{
  "model": "image classifier",
  "dataset": "retinal OCT scans (Kermany 2017)",
  "train_examples": 98430,
  "image_size": 64,
  "crop_scale_min": 0.5,
  "horizontal_flip": true,
  "translate": 0.06,
  "targets": ["finding"],
  "num_classes": 4,
  "arch": "resnet",
  "norm": "batchnorm",
  "hidden_act": "prelu",
  "drop_path": 0.2,
  "depths": [3, 6, 6],
  "kernel_size": 3,
  "stem": "single",
  "avg_pool_shortcut": false,
  "widths": [96, 192, 384],
  "mixing": "cutmix",
  "label_smoothing": 0.2,
  "loss": "cross_entropy",
  "init": "lecun_normal",
  "residual_init": "scaled_by_depth",
  "optimizer": "soap",
  "beta2": 0.95,
  "learning_rate": 0.003,
  "beta1": 0.9,
  "shampoo_beta": 0.95,
  "eps": 1e-08,
  "precondition_frequency": 10,
  "max_precond_dim": 1536,
  "merge_dims": true,
  "one_sided": false,
  "adamw_lr_other_params": 0.0019,
  "max_grad_norm": 1.0,
  "max_steps": 21200,
  "batch_size": 128,
  "epochs": 27.6,
  "lr_schedule": "wsd",
  "decay_fraction": 0.2,
  "final_lr_fraction": 0,
  "warmup_steps": 630,
  "weight_decay": 0.03,
  "adamw_weight_decay_other_params": 0
}
Rows from block 4, named by matrix and row number. Rows with one number belong to one channel. Each number is 200 + 20 x the weight over the matrix's rms, rounded and kept within 0 to 999. All counts start at 0.
# convs0: first 3x3 conv (model.blocks.4.convs.0.weight, 192x192x3x3), inputs 144-149, a 3x3 kernel for each
# convs1: second 3x3 conv (model.blocks.4.convs.1.weight, 192x192x3x3, transposed), outputs 144-149, a 3x3 kernel for each
convs0.91,221,174,205,208,221,193,195,188,205,197,182,212,188,214,164,214,185,221,184,183,235,233,222,181,200,199,188,234,215,184,222,200,216,196,185,202,218,203,228,184,184,192,199,214,183,223,211,191,211,202,171,202,185,206
convs0.92,234,156,205,181,191,203,200,246,213,202,163,207,206,194,160,159,172,143,234,233,196,136,201,205,218,213,176,193,192,177,206,198,233,158,182,201,165,219,154,226,207,210,199,197,198,189,176,207,197,197,183,212,204,244
convs0.93,193,230,196,211,195,197,194,208,206,205,190,192,165,192,184,175,176,196,203,202,179,238,225,243,222,202,218,220,198,203,207,191,184,177,160,179,220,200,221,196,189,176,220,197,187,215,201,215,211,203,208,181,222,184
convs0.94,198,167,194,223,206,194,196,179,198,193,189,221,169,171,181,168,224,169,213,210,207,233,211,206,208,212,207,209,169,199,152,209,176,190,251,189,206,195,202,222,220,222,179,216,221,159,195,204,206,169,158,183,167,180
convs0.95,210,205,202,189,213,198,191,224,216,204,212,215,198,205,194,209,198,180,195,181,207,196,218,219,216,190,211,220,229,185,172,200,194,191,217,209,151,219,203,230,235,220,208,212,203,179,171,234,201,217,218,179,197,160
convs0.96,198,242,178,151,221,208,160,176,246,247,162,225,197,187,217,225,200,175,186,192,157,205,178,171,203,148,193,180,179,185,198,216,208,169,215,231,162,208,229,211,203,189,210,203,191,197,212,213,165,218,195,191,181,236
convs0.97,179,177,194,231,198,231,228,210,220,198,233,200,170,234,200,220,206,239,194,205,212,206,205,200,190,197,213,200,176,223,199,215,171,175,188,204,199,189,204,191,193,212,223,232,223,217,235,232,220,220,214,163,170,212
convs0.98,177,221,213,182,179,189,197,203,213,224,187,192,213,212,187,206,219,235,198,160,185,195,173,183,202,186,209,207,208,160,202,218,203,207,193,240,196,193,155,170,189,195,195,172,187,213,211,187,220,202,194,207,198,225
convs0.99,161,205,181,200,196,207,169,219,198,180,191,184,205,215,162,197,201,207,216,169,197,198,182,183,227,201,200,231,197,173,242,216,177,162,185,218,180,209,228,185,180,219,149,228,227,193,198,176,213,208,191,207,227,190
convs0.100,190,215,179,187,202,210,200,186,201,198,171,191,194,215,192,214,217,241,175,182,216,243,222,169,208,171,186,199,195,196,151,202,178,209,219,185,203,246,201,210,187,169,195,213,231,203,214,171,161,187,190,180,196,212
convs0.101,219,164,220,161,188,208,185,225,177,210,221,185,209,198,180,193,197,168,183,208,206,213,201,204,201,194,204,207,202,211,230,196,226,209,218,200,238,223,211,178,216,193,205,189,217,191,193,233,198,214,202,212,200,200
convs0.102,204,195,213,201,222,235,157,184,220,225,209,188,212,211,180,241,177,187,218,202,239,212,171,210,215,211,191,190,232,207,219,213,188,194,189,210,212,190,211,189,218,237,170,207,205,201,183,185,181,197,160,187,206,172
convs0.103,201,217,179,211,195,226,204,236,231,224,188,206,181,197,194,198,207,192,201,200,260,167,211,206,182,198,224,222,182,205,217,185,216,205,222,195,206,193,204,199,192,241,201,187,231,205,203,218,187,194,166,173,214,179
convs0.104,236,185,229,203,230,199,190,191,231,227,159,213,246,201,192,216,179,192,218,233,195,178,227,222,179,193,176,221,170,200,216,221,196,195,207,207,207,171,168,194,197,213,153,190,205,180,181,234,163,207,181,218,168,178
convs0.105,186,188,181,194,190,191,188,185,171,197,213,191,180,183,198,209,221,219,164,172,215,177,191,192,216,196,194,224,197,249,212,184,196,206,220,195,210,217,181,195,212,192,200,201,182,213,178,203,198,174,202,169,197,185
convs0.106,191,189,220,229,199,186,210,205,163,205,161,193,178,180,214,154,216,223,169,197,200,186,221,190,192,177,200,203,204,179,183,197,212,226,173,190,200,194,187,219,171,209,218,215,188,212,210,171,189,210,209,204,200,225
convs0.107,219,208,211,201,216,225,195,178,173,190,212,223,227,209,180,201,208,155,170,150,193,206,170,194,227,193,184,213,241,244,175,191,224,217,187,199,229,212,211,191,235,180,221,176,205,183,206,194,208,155,208,207,189,205
convs0.108,167,221,227,204,169,195,179,193,166,191,189,187,222,185,195,174,201,156,216,230,206,160,193,203,221,190,168,225,175,201,221,188,171,213,223,225,209,200,212,187,208,211,205,178,240,181,212,173,228,199,196,175,165,215
convs0.109,199,189,188,211,224,206,218,200,190,192,192,177,194,231,214,202,160,235,223,211,189,194,200,192,195,183,179,213,217,199,189,170,182,200,229,177,227,182,204,204,201,235,217,183,202,199,227,202,220,205,208,191,208,188
convs0.110,202,219,241,195,196,190,190,206,171,162,238,176,212,155,208,166,195,193,212,193,202,188,193,169,170,190,220,181,199,193,196,206,189,204,252,176,219,220,225,205,202,183,161,173,171,206,228,207,234,207,180,246,224,128
convs0.111,188,221,243,202,216,165,179,209,220,176,215,220,231,216,175,195,209,183,211,183,221,206,183,190,213,196,224,184,157,184,157,197,220,210,198,184,205,172,227,194,184,177,172,237,211,189,186,153,208,183,160,190,206,205
convs0.112,167,221,211,163,191,199,228,191,197,198,205,199,198,193,202,191,207,189,192,206,208,199,208,221,207,192,219,180,198,194,224,220,189,215,201,182,183,186,225,211,215,202,209,197,193,213,170,193,200,220,195,195,220,170
convs0.113,215,186,206,212,175,193,204,223,198,211,199,199,235,203,173,189,199,162,212,185,186,239,235,183,209,193,173,199,222,197,197,193,198,215,214,218,192,197,191,198,179,187,207,231,216,203,180,193,220,190,183,197,263,195
convs0.114,183,169,189,225,221,220,183,228,203,191,192,179,218,226,228,195,184,180,204,215,200,188,171,225,185,190,155,192,179,215,202,197,180,181,207,189,173,190,186,215,239,238,170,169,165,203,202,202,194,230,164,202,203,217
convs0.115,198,197,210,184,179,198,176,189,227,178,224,219,214,189,188,182,197,209,194,230,157,170,204,186,201,235,179,178,183,217,198,198,174,219,214,240,212,198,184,231,181,178,190,218,240,188,195,205,177,216,221,188,243,193
convs0.116,194,190,178,189,221,192,243,237,196,222,179,199,218,210,210,213,211,187,205,187,185,176,188,173,172,195,208,204,175,210,194,182,230,244,186,217,179,234,213,201,180,222,198,199,180,204,220,184,171,200,205,189,236,200
convs0.117,191,179,209,186,174,228,173,210,168,194,225,178,226,166,227,207,184,187,203,177,196,200,229,183,223,164,175,203,200,220,199,195,224,201,195,181,203,206,199,154,195,222,175,210,223,172,193,179,228,220,245,201,164,206
convs0.118,204,210,165,234,215,195,201,192,187,192,171,199,220,217,202,210,218,191,161,153,161,197,212,199,213,181,202,176,183,211,212,203,234,217,168,201,196,197,233,203,174,208,164,224,195,209,190,203,191,153,187,169,177,230
convs0.119,188,189,210,198,198,198,183,176,193,196,191,208,214,176,225,156,161,223,206,200,207,195,176,170,161,188,206,221,218,199,185,182,245,194,215,204,212,227,201,200,223,186,195,195,206,211,229,204,196,208,203,177,178,190
convs0.120,156,184,242,178,186,209,231,256,181,200,229,191,182,170,184,182,192,198,211,188,205,144,192,219,174,215,206,187,183,202,186,210,241,209,187,215,232,192,183,204,207,206,201,165,184,151,194,192,229,176,180,246,199,184
convs0.121,162,207,187,185,201,199,199,209,218,217,212,180,200,196,188,231,171,179,192,168,241,216,185,180,201,192,181,217,191,199,231,190,206,200,179,186,187,199,219,180,191,199,242,194,196,171,227,173,188,195,208,222,210,177
convs0.122,238,194,200,191,163,237,187,234,202,211,219,208,193,207,230,208,231,183,214,179,143,215,207,191,203,185,171,166,168,202,216,215,233,199,245,171,204,189,213,223,204,217,215,209,240,179,185,202,226,221,204,255,191,176
convs0.123,162,224,199,212,192,220,212,197,215,180,194,183,266,200,200,186,174,179,195,174,222,187,191,202,212,179,191,205,194,187,188,197,199,195,169,215,161,203,209,189,160,187,167,193,174,201,208,228,235,187,191,201,187,205
convs0.124,167,244,210,243,138,196,209,185,198,204,183,170,168,208,235,198,236,217,210,223,165,187,197,181,195,211,163,221,203,223,205,210,212,174,173,173,222,156,242,179,178,216,220,210,226,183,232,205,226,186,190,180,217,230
convs0.125,186,217,219,218,196,214,216,193,192,215,204,204,211,189,202,162,205,194,172,203,231,220,186,212,193,219,209,196,198,166,187,220,201,215,229,207,182,193,157,231,197,250,202,181,208,184,191,207,221,195,218,198,193,194
convs0.126,240,206,196,206,202,183,235,216,207,192,180,217,195,174,179,181,208,159,208,202,200,196,179,165,168,204,220,203,211,193,218,200,248,199,207,212,177,176,224,243,210,178,204,192,174,183,171,165,189,234,177,193,173,169
convs0.127,222,238,204,240,230,210,201,172,183,226,208,209,173,203,210,190,208,221,185,207,212,206,195,190,194,194,197,185,204,146,232,189,196,193,179,223,219,206,213,224,208,169,166,195,165,211,218,203,198,176,193,227,216,269
convs0.128,214,171,205,194,210,170,195,222,185,224,198,168,191,211,204,183,203,218,199,200,223,222,198,172,206,180,186,190,192,159,162,207,198,206,185,253,182,188,219,204,216,152,190,184,193,197,171,184,236,205,203,172,214,215
convs0.129,166,178,209,210,224,240,179,159,217,179,201,198,196,188,182,190,210,219,246,167,192,226,197,203,223,216,168,195,201,203,193,202,152,169,197,197,183,230,217,192,199,212,202,168,199,217,168,171,191,177,220,194,146,188
convs0.130,192,214,224,201,198,186,206,185,180,237,176,194,204,178,213,185,223,192,179,176,195,201,199,215,184,224,185,215,196,188,204,182,167,189,204,219,163,209,184,192,194,213,184,204,208,237,206,207,211,157,176,197,190,193
convs0.131,204,165,190,200,227,193,150,209,180,212,221,210,212,175,224,175,190,188,199,173,188,182,250,181,188,217,207,210,188,220,196,200,221,194,190,183,220,244,203,204,211,186,174,221,211,189,239,198,205,162,197,186,190,204
convs0.132,212,166,210,200,207,189,197,182,194,207,195,203,191,186,194,181,196,197,233,216,184,211,212,209,203,165,196,202,199,222,195,218,220,202,188,165,197,202,194,198,180,175,210,244,218,201,213,193,200,207,233,194,195,209
convs0.133,148,184,203,178,183,181,211,244,229,203,209,246,203,187,196,181,194,179,219,187,174,183,195,198,199,210,199,213,193,182,213,192,150,217,199,233,203,169,190,209,209,219,190,212,181,202,215,192,220,197,214,173,155,185
convs0.134,186,176,210,176,212,175,211,203,200,205,217,189,216,198,201,250,171,218,198,204,194,195,172,180,201,213,180,198,199,221,194,225,207,194,207,222,220,208,161,195,230,198,201,209,196,216,203,175,180,214,220,179,168,220
convs0.135,200,204,204,222,202,182,208,208,197,187,196,195,207,208,195,222,169,193,232,212,170,205,236,186,192,207,210,182,167,216,180,184,200,203,203,204,185,210,174,214,174,215,222,214,206,237,257,226,195,228,223,223,215,200
convs0.136,196,172,228,214,193,212,188,226,227,222,170,181,213,179,180,210,221,153,200,189,198,202,185,193,179,203,219,165,180,195,211,224,173,197,182,175,206,201,193,176,209,210,208,200,225,200,213,222,217,196,188,166,201,216
convs0.137,196,213,206,166,184,183,228,173,205,220,202,236,184,213,212,216,240,185,220,188,237,198,223,174,181,224,207,191,197,203,210,183,201,163,185,214,181,198,203,199,217,182,171,197,225,220,198,203,189,209,179,196,223,179
convs0.138,171,175,187,211,199,162,201,188,163,186,219,196,219,169,221,227,190,213,231,232,200,223,209,203,183,231,206,239,179,171,256,210,232,196,197,211,185,210,154,177,200,227,199,213,220,221,193,199,175,209,196,195,187,157
convs0.139,240,226,203,188,219,184,181,181,205,217,224,235,192,198,176,222,181,175,204,210,212,200,186,218,176,210,195,215,210,217,223,197,201,197,176,208,232,236,247,186,189,234,236,183,217,181,197,233,209,189,180,210,184,196
convs0.140,205,167,186,228,164,223,214,174,196,222,220,186,203,205,183,219,216,175,213,196,233,152,171,207,209,219,216,220,243,193,187,176,185,184,206,216,226,196,164,192,172,206,180,177,220,223,177,186,214,239,158,192,171,173
convs0.141,224,205,180,209,194,177,191,187,200,182,184,227,203,207,185,187,220,208,209,203,225,207,177,212,185,208,180,231,179,156,210,223,184,162,228,192,181,186,195,222,230,201,166,171,188,186,211,223,198,215,188,203,206,180
convs0.142,184,198,191,168,189,196,203,179,192,180,188,212,203,224,157,200,199,195,211,198,205,196,170,190,230,211,159,178,200,218,201,231,181,163,215,156,211,177,183,189,186,202,168,194,173,205,192,200,226,254,217,208,199,185
convs0.143,202,182,181,192,209,238,207,228,205,180,198,233,236,257,210,195,235,203,230,213,160,167,139,258,200,204,219,181,246,212,190,195,185,204,173,164,182,233,172,194,169,235,199,196,198,192,187,210,179,225,187,233,185,200
convs0.144,191,162,216,218,187,209,184,212,182,162,199,219,180,213,199,184,174,237,224,187,221,197,213,194,212,252,227,199,194,171,196,172,215,202,151,231,196,221,168,194,207,166,190,201,140,183,185,190,204,200,191,178,206,216
convs0.145,237,233,212,170,180,201,219,206,186,199,197,153,189,206,250,190,247,195,220,193,174,221,174,194,199,200,212,190,239,182,210,153,189,210,180,188,166,190,186,197,194,208,228,213,212,215,189,194,188,212,215,187,156,213
convs0.146,185,224,203,241,195,227,192,192,167,167,193,190,186,196,170,219,212,205,193,158,171,171,216,161,213,204,193,189,224,197,186,219,195,234,206,199,211,199,192,183,211,212,182,248,190,194,176,199,161,226,218,192,210,197
convs0.147,216,218,236,169,146,190,223,218,218,197,211,201,199,213,225,188,199,201,198,239,205,195,215,206,181,220,158,224,220,192,169,217,188,209,169,206,170,236,216,194,179,175,191,217,152,198,193,193,199,218,211,205,193,172
convs0.148,177,179,201,225,179,192,169,168,214,199,201,177,184,193,195,204,201,185,231,183,208,214,163,220,229,241,202,201,214,188,178,207,219,219,206,219,195,216,165,221,165,206,176,197,220,204,197,219,174,203,210,147,200,217
convs0.149,225,205,217,206,216,192,210,219,181,222,231,206,198,228,171,196,164,204,228,214,184,171,204,187,216,197,198,208,205,187,168,210,184,197,233,196,192,189,192,219,180,251,177,196,175,185,208,226,197,205,177,214,223,196
convs1.91,170,186,186,214,176,206,199,192,150,173,179,195,155,210,193,206,198,182,177,210,208,202,211,223,198,198,202,192,188,184,186,141,192,196,220,184,208,180,181,218,198,198,223,197,218,246,203,213,221,184,176,187,134,202
convs1.92,199,198,249,193,199,198,183,196,211,242,203,166,226,191,210,189,174,192,185,188,163,228,175,217,187,167,198,175,197,201,218,212,208,171,143,222,201,220,198,222,185,168,178,197,176,229,183,191,199,176,158,183,166,177
convs1.93,161,177,199,184,213,173,191,208,206,205,195,229,189,190,176,215,205,198,216,226,185,176,200,185,226,192,215,198,184,186,210,185,215,216,207,182,224,186,198,251,186,190,222,187,199,177,216,196,192,205,206,235,187,205
convs1.94,209,205,199,217,219,194,208,201,187,201,168,209,198,181,227,231,204,183,177,173,176,188,200,182,195,198,204,226,225,190,200,214,201,206,171,179,205,178,196,225,212,168,213,230,175,219,168,198,213,195,183,201,220,207
convs1.95,188,187,195,221,192,215,202,176,193,198,176,172,197,216,212,214,203,154,159,170,220,198,189,219,234,207,220,213,197,182,189,210,184,196,214,213,194,204,224,184,186,197,196,225,180,180,153,185,176,189,196,201,184,226
convs1.96,227,220,205,194,227,199,209,219,183,189,180,174,201,216,179,220,178,195,176,213,165,182,191,215,197,167,254,200,238,174,203,215,174,201,231,210,186,188,195,193,252,186,216,191,258,213,209,183,229,180,184,225,207,169
convs1.97,211,216,222,200,223,199,202,180,195,181,202,212,188,206,202,186,180,208,205,201,196,227,198,192,194,208,195,207,197,184,199,219,224,211,191,194,183,185,194,201,179,196,226,195,167,214,239,204,199,191,185,181,236,209
convs1.98,205,161,198,191,173,203,183,204,186,199,190,202,201,219,195,223,207,190,226,172,187,195,156,199,209,161,202,207,202,219,196,188,168,200,209,172,195,226,190,177,185,188,175,193,184,186,220,196,176,224,176,183,243,186
convs1.99,202,160,188,186,202,158,191,204,189,200,235,180,194,198,183,158,186,246,198,213,212,222,233,215,226,215,184,181,206,192,222,219,175,195,208,207,244,194,218,195,207,179,150,184,208,212,190,193,215,193,193,216,209,180
convs1.100,228,165,213,196,196,162,191,192,191,204,197,198,220,184,214,212,253,225,169,187,201,225,204,178,189,221,178,169,235,195,212,205,196,184,194,205,160,189,240,175,178,200,234,206,168,180,168,203,214,178,186,179,209,198
convs1.101,182,216,229,210,185,194,228,219,191,153,205,223,198,233,213,212,174,221,219,207,149,177,193,221,183,183,197,205,188,216,180,228,223,193,199,217,184,181,218,200,218,193,175,179,215,163,183,228,216,186,192,212,157,198
convs1.102,195,170,191,187,156,172,204,196,185,200,208,180,230,188,210,203,225,195,166,168,186,148,209,189,196,167,184,172,241,241,218,180,198,226,177,171,231,214,177,140,183,205,202,177,202,164,130,186,200,193,181,165,199,200
convs1.103,190,206,219,221,162,153,218,206,213,163,204,217,211,171,183,192,229,240,214,174,179,207,189,177,205,229,176,218,188,201,224,209,222,191,170,218,206,184,183,192,197,191,205,183,156,223,176,234,192,183,221,218,191,206
convs1.104,198,172,218,197,221,208,199,169,243,239,185,198,209,173,204,167,181,207,201,179,199,159,186,229,227,177,214,189,162,151,228,183,216,195,228,196,210,162,166,200,186,170,197,203,205,208,218,177,197,207,167,163,189,200
convs1.105,204,209,194,196,209,198,192,212,213,207,212,172,222,166,196,210,208,209,208,206,235,193,239,206,167,179,195,204,211,192,212,222,196,153,195,187,204,212,235,204,196,200,202,208,214,198,185,182,175,192,170,202,154,191
convs1.106,202,213,181,180,212,195,192,193,184,225,185,207,206,199,208,194,200,260,199,218,246,224,169,190,184,182,197,218,208,197,212,192,220,134,189,235,194,203,189,213,209,222,176,210,195,184,190,202,227,171,205,213,205,186
convs1.107,185,222,205,242,238,219,202,231,180,200,168,202,176,210,226,203,218,256,194,191,213,174,198,191,206,213,221,169,189,186,203,202,235,214,167,219,203,191,194,206,186,184,214,184,197,182,185,201,176,209,197,224,203,177
convs1.108,197,193,228,205,173,196,218,201,222,205,221,202,191,213,209,191,231,183,236,215,212,198,234,177,186,223,178,186,223,174,188,242,209,227,205,211,219,180,177,223,187,202,165,191,196,205,198,193,181,205,207,201,176,182
convs1.109,194,210,192,213,184,222,209,195,219,213,227,205,210,170,213,185,202,193,200,198,181,185,194,232,222,170,232,246,212,253,207,189,175,211,213,152,198,187,203,187,206,216,217,192,198,191,214,182,205,210,210,190,203,204
convs1.110,180,167,205,201,211,187,207,227,219,200,197,202,187,227,181,260,168,208,200,166,240,198,177,206,182,208,209,176,155,217,181,209,167,176,214,210,220,186,185,215,186,210,188,213,217,193,188,206,206,223,218,203,179,226
convs1.111,193,227,211,192,212,204,193,209,181,191,233,218,196,183,192,169,174,199,268,210,163,240,231,189,224,205,186,200,211,177,196,227,209,224,181,181,228,205,174,191,187,202,176,225,194,168,202,205,173,216,191,216,186,171
convs1.112,208,173,188,194,168,195,196,215,201,207,164,206,194,201,182,198,213,192,179,174,186,186,173,220,193,197,201,205,195,182,207,172,218,207,173,153,205,196,157,201,191,192,229,207,237,211,233,248,230,215,195,221,218,211
convs1.113,200,196,186,227,204,206,229,183,184,217,230,176,187,240,216,196,136,195,206,202,203,180,180,223,216,217,225,198,187,180,219,212,189,200,187,207,197,218,249,197,181,194,204,187,221,186,209,185,185,192,189,165,223,196
convs1.114,165,172,177,198,168,185,167,214,223,225,219,193,188,202,209,201,235,222,194,198,196,195,216,214,167,190,182,193,156,228,208,208,192,182,208,193,222,215,194,216,214,184,172,201,195,191,220,192,207,205,224,214,189,166
convs1.115,209,214,191,188,194,194,211,195,225,196,196,213,201,198,208,196,235,211,157,209,204,181,186,223,215,166,196,196,233,209,160,201,191,172,162,213,204,204,223,199,205,212,192,229,208,192,224,242,189,222,231,223,206,215
convs1.116,199,201,222,215,215,208,230,206,209,181,195,185,201,197,214,220,198,169,179,181,205,162,198,188,183,216,189,188,186,191,207,201,230,206,189,210,210,175,192,209,203,184,211,211,182,207,194,210,211,189,209,219,218,199
convs1.117,197,244,238,210,173,188,196,226,194,229,211,177,162,182,180,175,199,205,224,192,216,193,208,192,172,210,222,216,257,181,193,183,225,203,201,192,230,218,214,199,173,193,178,183,168,217,227,228,225,239,207,202,201,152
convs1.118,210,209,174,192,214,201,205,190,211,234,230,209,199,236,182,195,197,250,220,216,204,224,190,212,191,198,209,222,165,173,220,175,183,200,206,200,205,198,197,194,185,211,199,212,208,207,221,227,199,219,198,199,204,216
convs1.119,208,223,188,216,197,187,188,239,218,218,199,179,226,176,201,229,190,208,171,215,192,201,222,192,210,168,212,180,204,206,201,174,185,214,220,170,198,189,171,200,201,184,154,190,197,222,185,206,205,198,181,207,225,215
convs1.120,189,204,184,174,190,166,208,207,178,185,212,172,196,201,231,209,200,199,175,181,224,182,214,237,195,171,200,197,192,212,204,182,201,166,143,210,206,192,187,194,196,214,174,246,211,197,222,203,226,205,201,190,178,179
convs1.121,174,165,180,173,184,182,189,212,184,203,224,211,202,209,194,169,179,217,199,179,186,199,192,194,199,179,208,206,183,207,216,184,176,145,175,204,213,204,216,175,192,196,170,158,233,177,190,199,225,206,211,239,188,213
convs1.122,200,192,198,194,215,187,224,170,200,181,238,217,161,189,231,205,179,203,214,217,183,208,244,199,220,191,207,208,193,208,189,194,221,176,231,194,180,199,215,257,195,198,242,209,193,207,177,182,203,179,183,177,187,205
convs1.123,173,200,198,222,180,177,191,193,154,179,203,197,206,190,162,215,214,212,188,180,214,192,198,235,226,183,221,188,191,167,206,198,163,188,227,174,185,228,199,186,214,213,183,199,206,200,205,169,201,214,176,177,171,206
convs1.124,204,209,178,191,214,213,203,199,202,220,223,170,203,221,226,173,198,223,170,220,211,178,205,206,190,225,209,217,229,215,248,183,228,151,228,243,213,265,208,203,208,185,209,173,253,213,180,205,204,153,197,179,209,220
convs1.125,184,224,187,171,194,182,216,175,196,200,178,208,210,185,194,214,207,219,179,206,226,173,223,192,202,172,227,188,208,215,195,182,198,200,244,189,234,231,219,203,230,184,220,227,182,199,213,217,194,184,200,178,195,204
convs1.126,192,206,219,198,221,210,230,183,215,158,164,202,217,212,196,206,194,209,215,190,215,186,182,181,200,207,179,220,191,174,190,261,190,211,226,216,225,218,208,187,207,205,212,218,196,224,242,209,188,200,181,189,188,191
convs1.127,189,204,202,164,167,185,204,213,189,200,202,189,173,176,202,181,233,186,217,201,191,223,193,193,163,209,209,181,208,233,199,180,180,175,201,176,180,195,212,182,203,183,176,237,188,186,183,211,212,196,224,186,209,229
convs1.128,204,153,233,229,204,220,223,209,210,243,173,187,186,232,216,186,229,196,207,181,212,194,193,196,177,189,223,193,238,187,191,219,219,218,219,198,180,195,244,173,152,197,200,243,201,204,161,205,183,229,183,205,235,190
convs1.129,215,204,200,199,236,232,224,221,221,174,190,173,202,225,195,215,189,230,209,192,222,210,193,175,196,221,199,189,204,198,180,208,184,217,189,182,184,169,215,181,220,173,189,249,182,231,180,186,193,198,211,220,216,222
convs1.130,229,190,217,177,210,167,205,213,204,186,175,193,185,209,220,215,212,181,245,218,182,205,186,253,246,198,171,164,205,205,213,166,242,157,190,208,196,199,197,214,196,189,189,192,201,181,179,200,206,205,191,216,179,199
convs1.131,241,190,214,193,223,174,188,221,174,188,196,234,196,195,201,223,215,171,201,243,194,237,220,228,206,237,206,231,169,179,182,199,216,197,203,188,223,196,185,185,209,194,180,196,222,190,180,190,228,201,176,247,204,189
convs1.132,197,183,197,199,192,208,180,192,195,209,162,207,208,197,189,211,198,222,203,200,218,191,187,218,238,223,193,182,186,196,195,234,187,192,228,171,163,234,221,189,218,216,182,176,249,198,217,192,210,211,225,206,196,183
convs1.133,202,219,206,228,216,227,194,216,218,194,218,228,200,186,165,197,218,221,214,205,218,200,236,199,212,200,204,188,229,208,161,220,226,172,184,211,198,224,191,233,196,184,179,183,187,228,221,227,210,206,215,180,200,215
convs1.134,198,247,237,190,181,229,160,185,196,198,204,229,195,181,220,212,192,227,228,173,169,197,177,187,185,172,169,240,237,225,220,253,189,217,199,209,205,195,194,191,198,176,199,202,198,163,194,187,192,196,191,182,220,174
convs1.135,222,228,209,182,213,186,178,213,202,199,195,221,226,191,152,184,198,199,187,214,205,180,210,197,213,221,228,230,170,188,207,198,192,142,212,197,202,192,195,231,208,207,200,214,193,192,207,197,204,217,210,231,215,225
convs1.136,220,212,190,206,234,165,192,208,177,191,205,224,214,233,211,148,222,195,194,204,191,179,205,190,215,228,214,189,176,208,159,175,216,207,181,202,192,197,189,223,192,200,146,192,196,203,210,208,205,179,166,200,193,184
convs1.137,199,178,189,217,203,200,190,186,222,159,202,215,190,210,201,211,217,232,185,189,171,230,156,222,187,182,185,183,175,204,215,190,198,184,185,159,228,218,212,171,186,208,205,184,177,208,166,189,212,207,199,186,188,210
convs1.138,194,227,223,194,192,214,214,202,194,214,189,216,208,233,222,194,199,183,208,203,189,201,259,221,178,209,189,186,184,193,202,239,173,218,229,211,198,181,213,209,189,159,154,175,201,177,216,237,197,218,179,212,203,194
convs1.139,215,216,208,216,197,211,197,206,206,214,176,190,206,161,198,194,191,198,181,209,224,217,217,178,207,192,204,199,193,202,185,203,197,176,180,186,177,183,199,199,233,225,196,181,195,225,228,184,218,176,198,198,208,224
convs1.140,199,210,181,193,191,190,202,219,204,165,203,192,204,155,207,178,214,174,210,242,214,194,164,221,216,217,184,174,223,182,198,199,186,182,175,207,190,205,162,189,201,233,199,181,199,218,205,192,186,225,197,201,203,211
convs1.141,218,189,195,217,221,204,209,209,220,197,206,225,194,217,196,203,209,198,235,201,232,212,233,213,169,203,211,219,207,207,210,181,246,210,204,196,182,214,219,181,183,174,237,216,199,203,201,184,209,212,215,184,177,199
convs1.142,217,188,173,193,208,204,221,194,171,218,225,247,219,178,215,204,169,187,210,180,220,201,173,201,189,194,189,167,196,199,205,219,220,211,189,231,207,202,195,174,163,175,201,171,175,191,180,230,203,169,215,195,196,216
convs1.143,251,181,195,228,218,196,201,207,181,191,209,187,167,194,195,192,210,197,174,200,183,210,189,197,178,204,204,181,207,201,256,225,191,212,176,172,173,203,179,168,176,250,176,230,219,190,175,208,230,199,219,218,192,182
convs1.144,196,211,228,232,184,223,216,198,209,180,200,198,185,231,182,195,206,184,183,225,162,187,216,192,192,211,186,171,217,233,197,224,201,230,199,188,220,178,251,246,207,209,213,200,213,161,223,211,196,178,191,208,182,186
convs1.145,220,200,222,190,224,180,198,150,218,218,212,193,216,216,190,184,180,203,221,214,207,196,195,160,198,195,166,191,200,206,185,191,193,230,202,227,253,209,209,209,182,203,198,206,172,215,158,178,218,223,178,184,194,208
convs1.146,223,205,206,211,214,206,188,238,217,180,184,185,193,203,226,221,242,167,203,175,191,208,172,198,202,243,164,203,169,203,155,194,216,217,196,210,188,213,201,220,200,207,216,246,204,212,220,166,226,227,188,194,196,197
convs1.147,178,215,182,190,220,235,184,184,173,219,195,177,160,205,188,218,179,185,211,182,192,180,204,195,217,182,186,220,195,235,178,211,235,188,211,245,198,179,205,196,178,196,221,179,197,205,199,199,237,157,170,185,193,207
convs1.148,203,201,230,196,172,225,212,199,210,183,238,196,172,175,186,201,193,179,189,204,210,218,180,214,220,209,166,168,231,215,182,195,185,198,182,190,198,241,182,187,244,169,176,217,206,212,209,201,215,241,203,196,206,211
convs1.149,202,210,206,207,210,205,180,211,211,206,221,207,215,236,173,213,248,190,195,193,189,182,174,188,178,194,170,217,234,181,178,226,208,184,204,199,201,176,214,184,183,217,205,250,178,174,188,164,180,199,217,194,147,172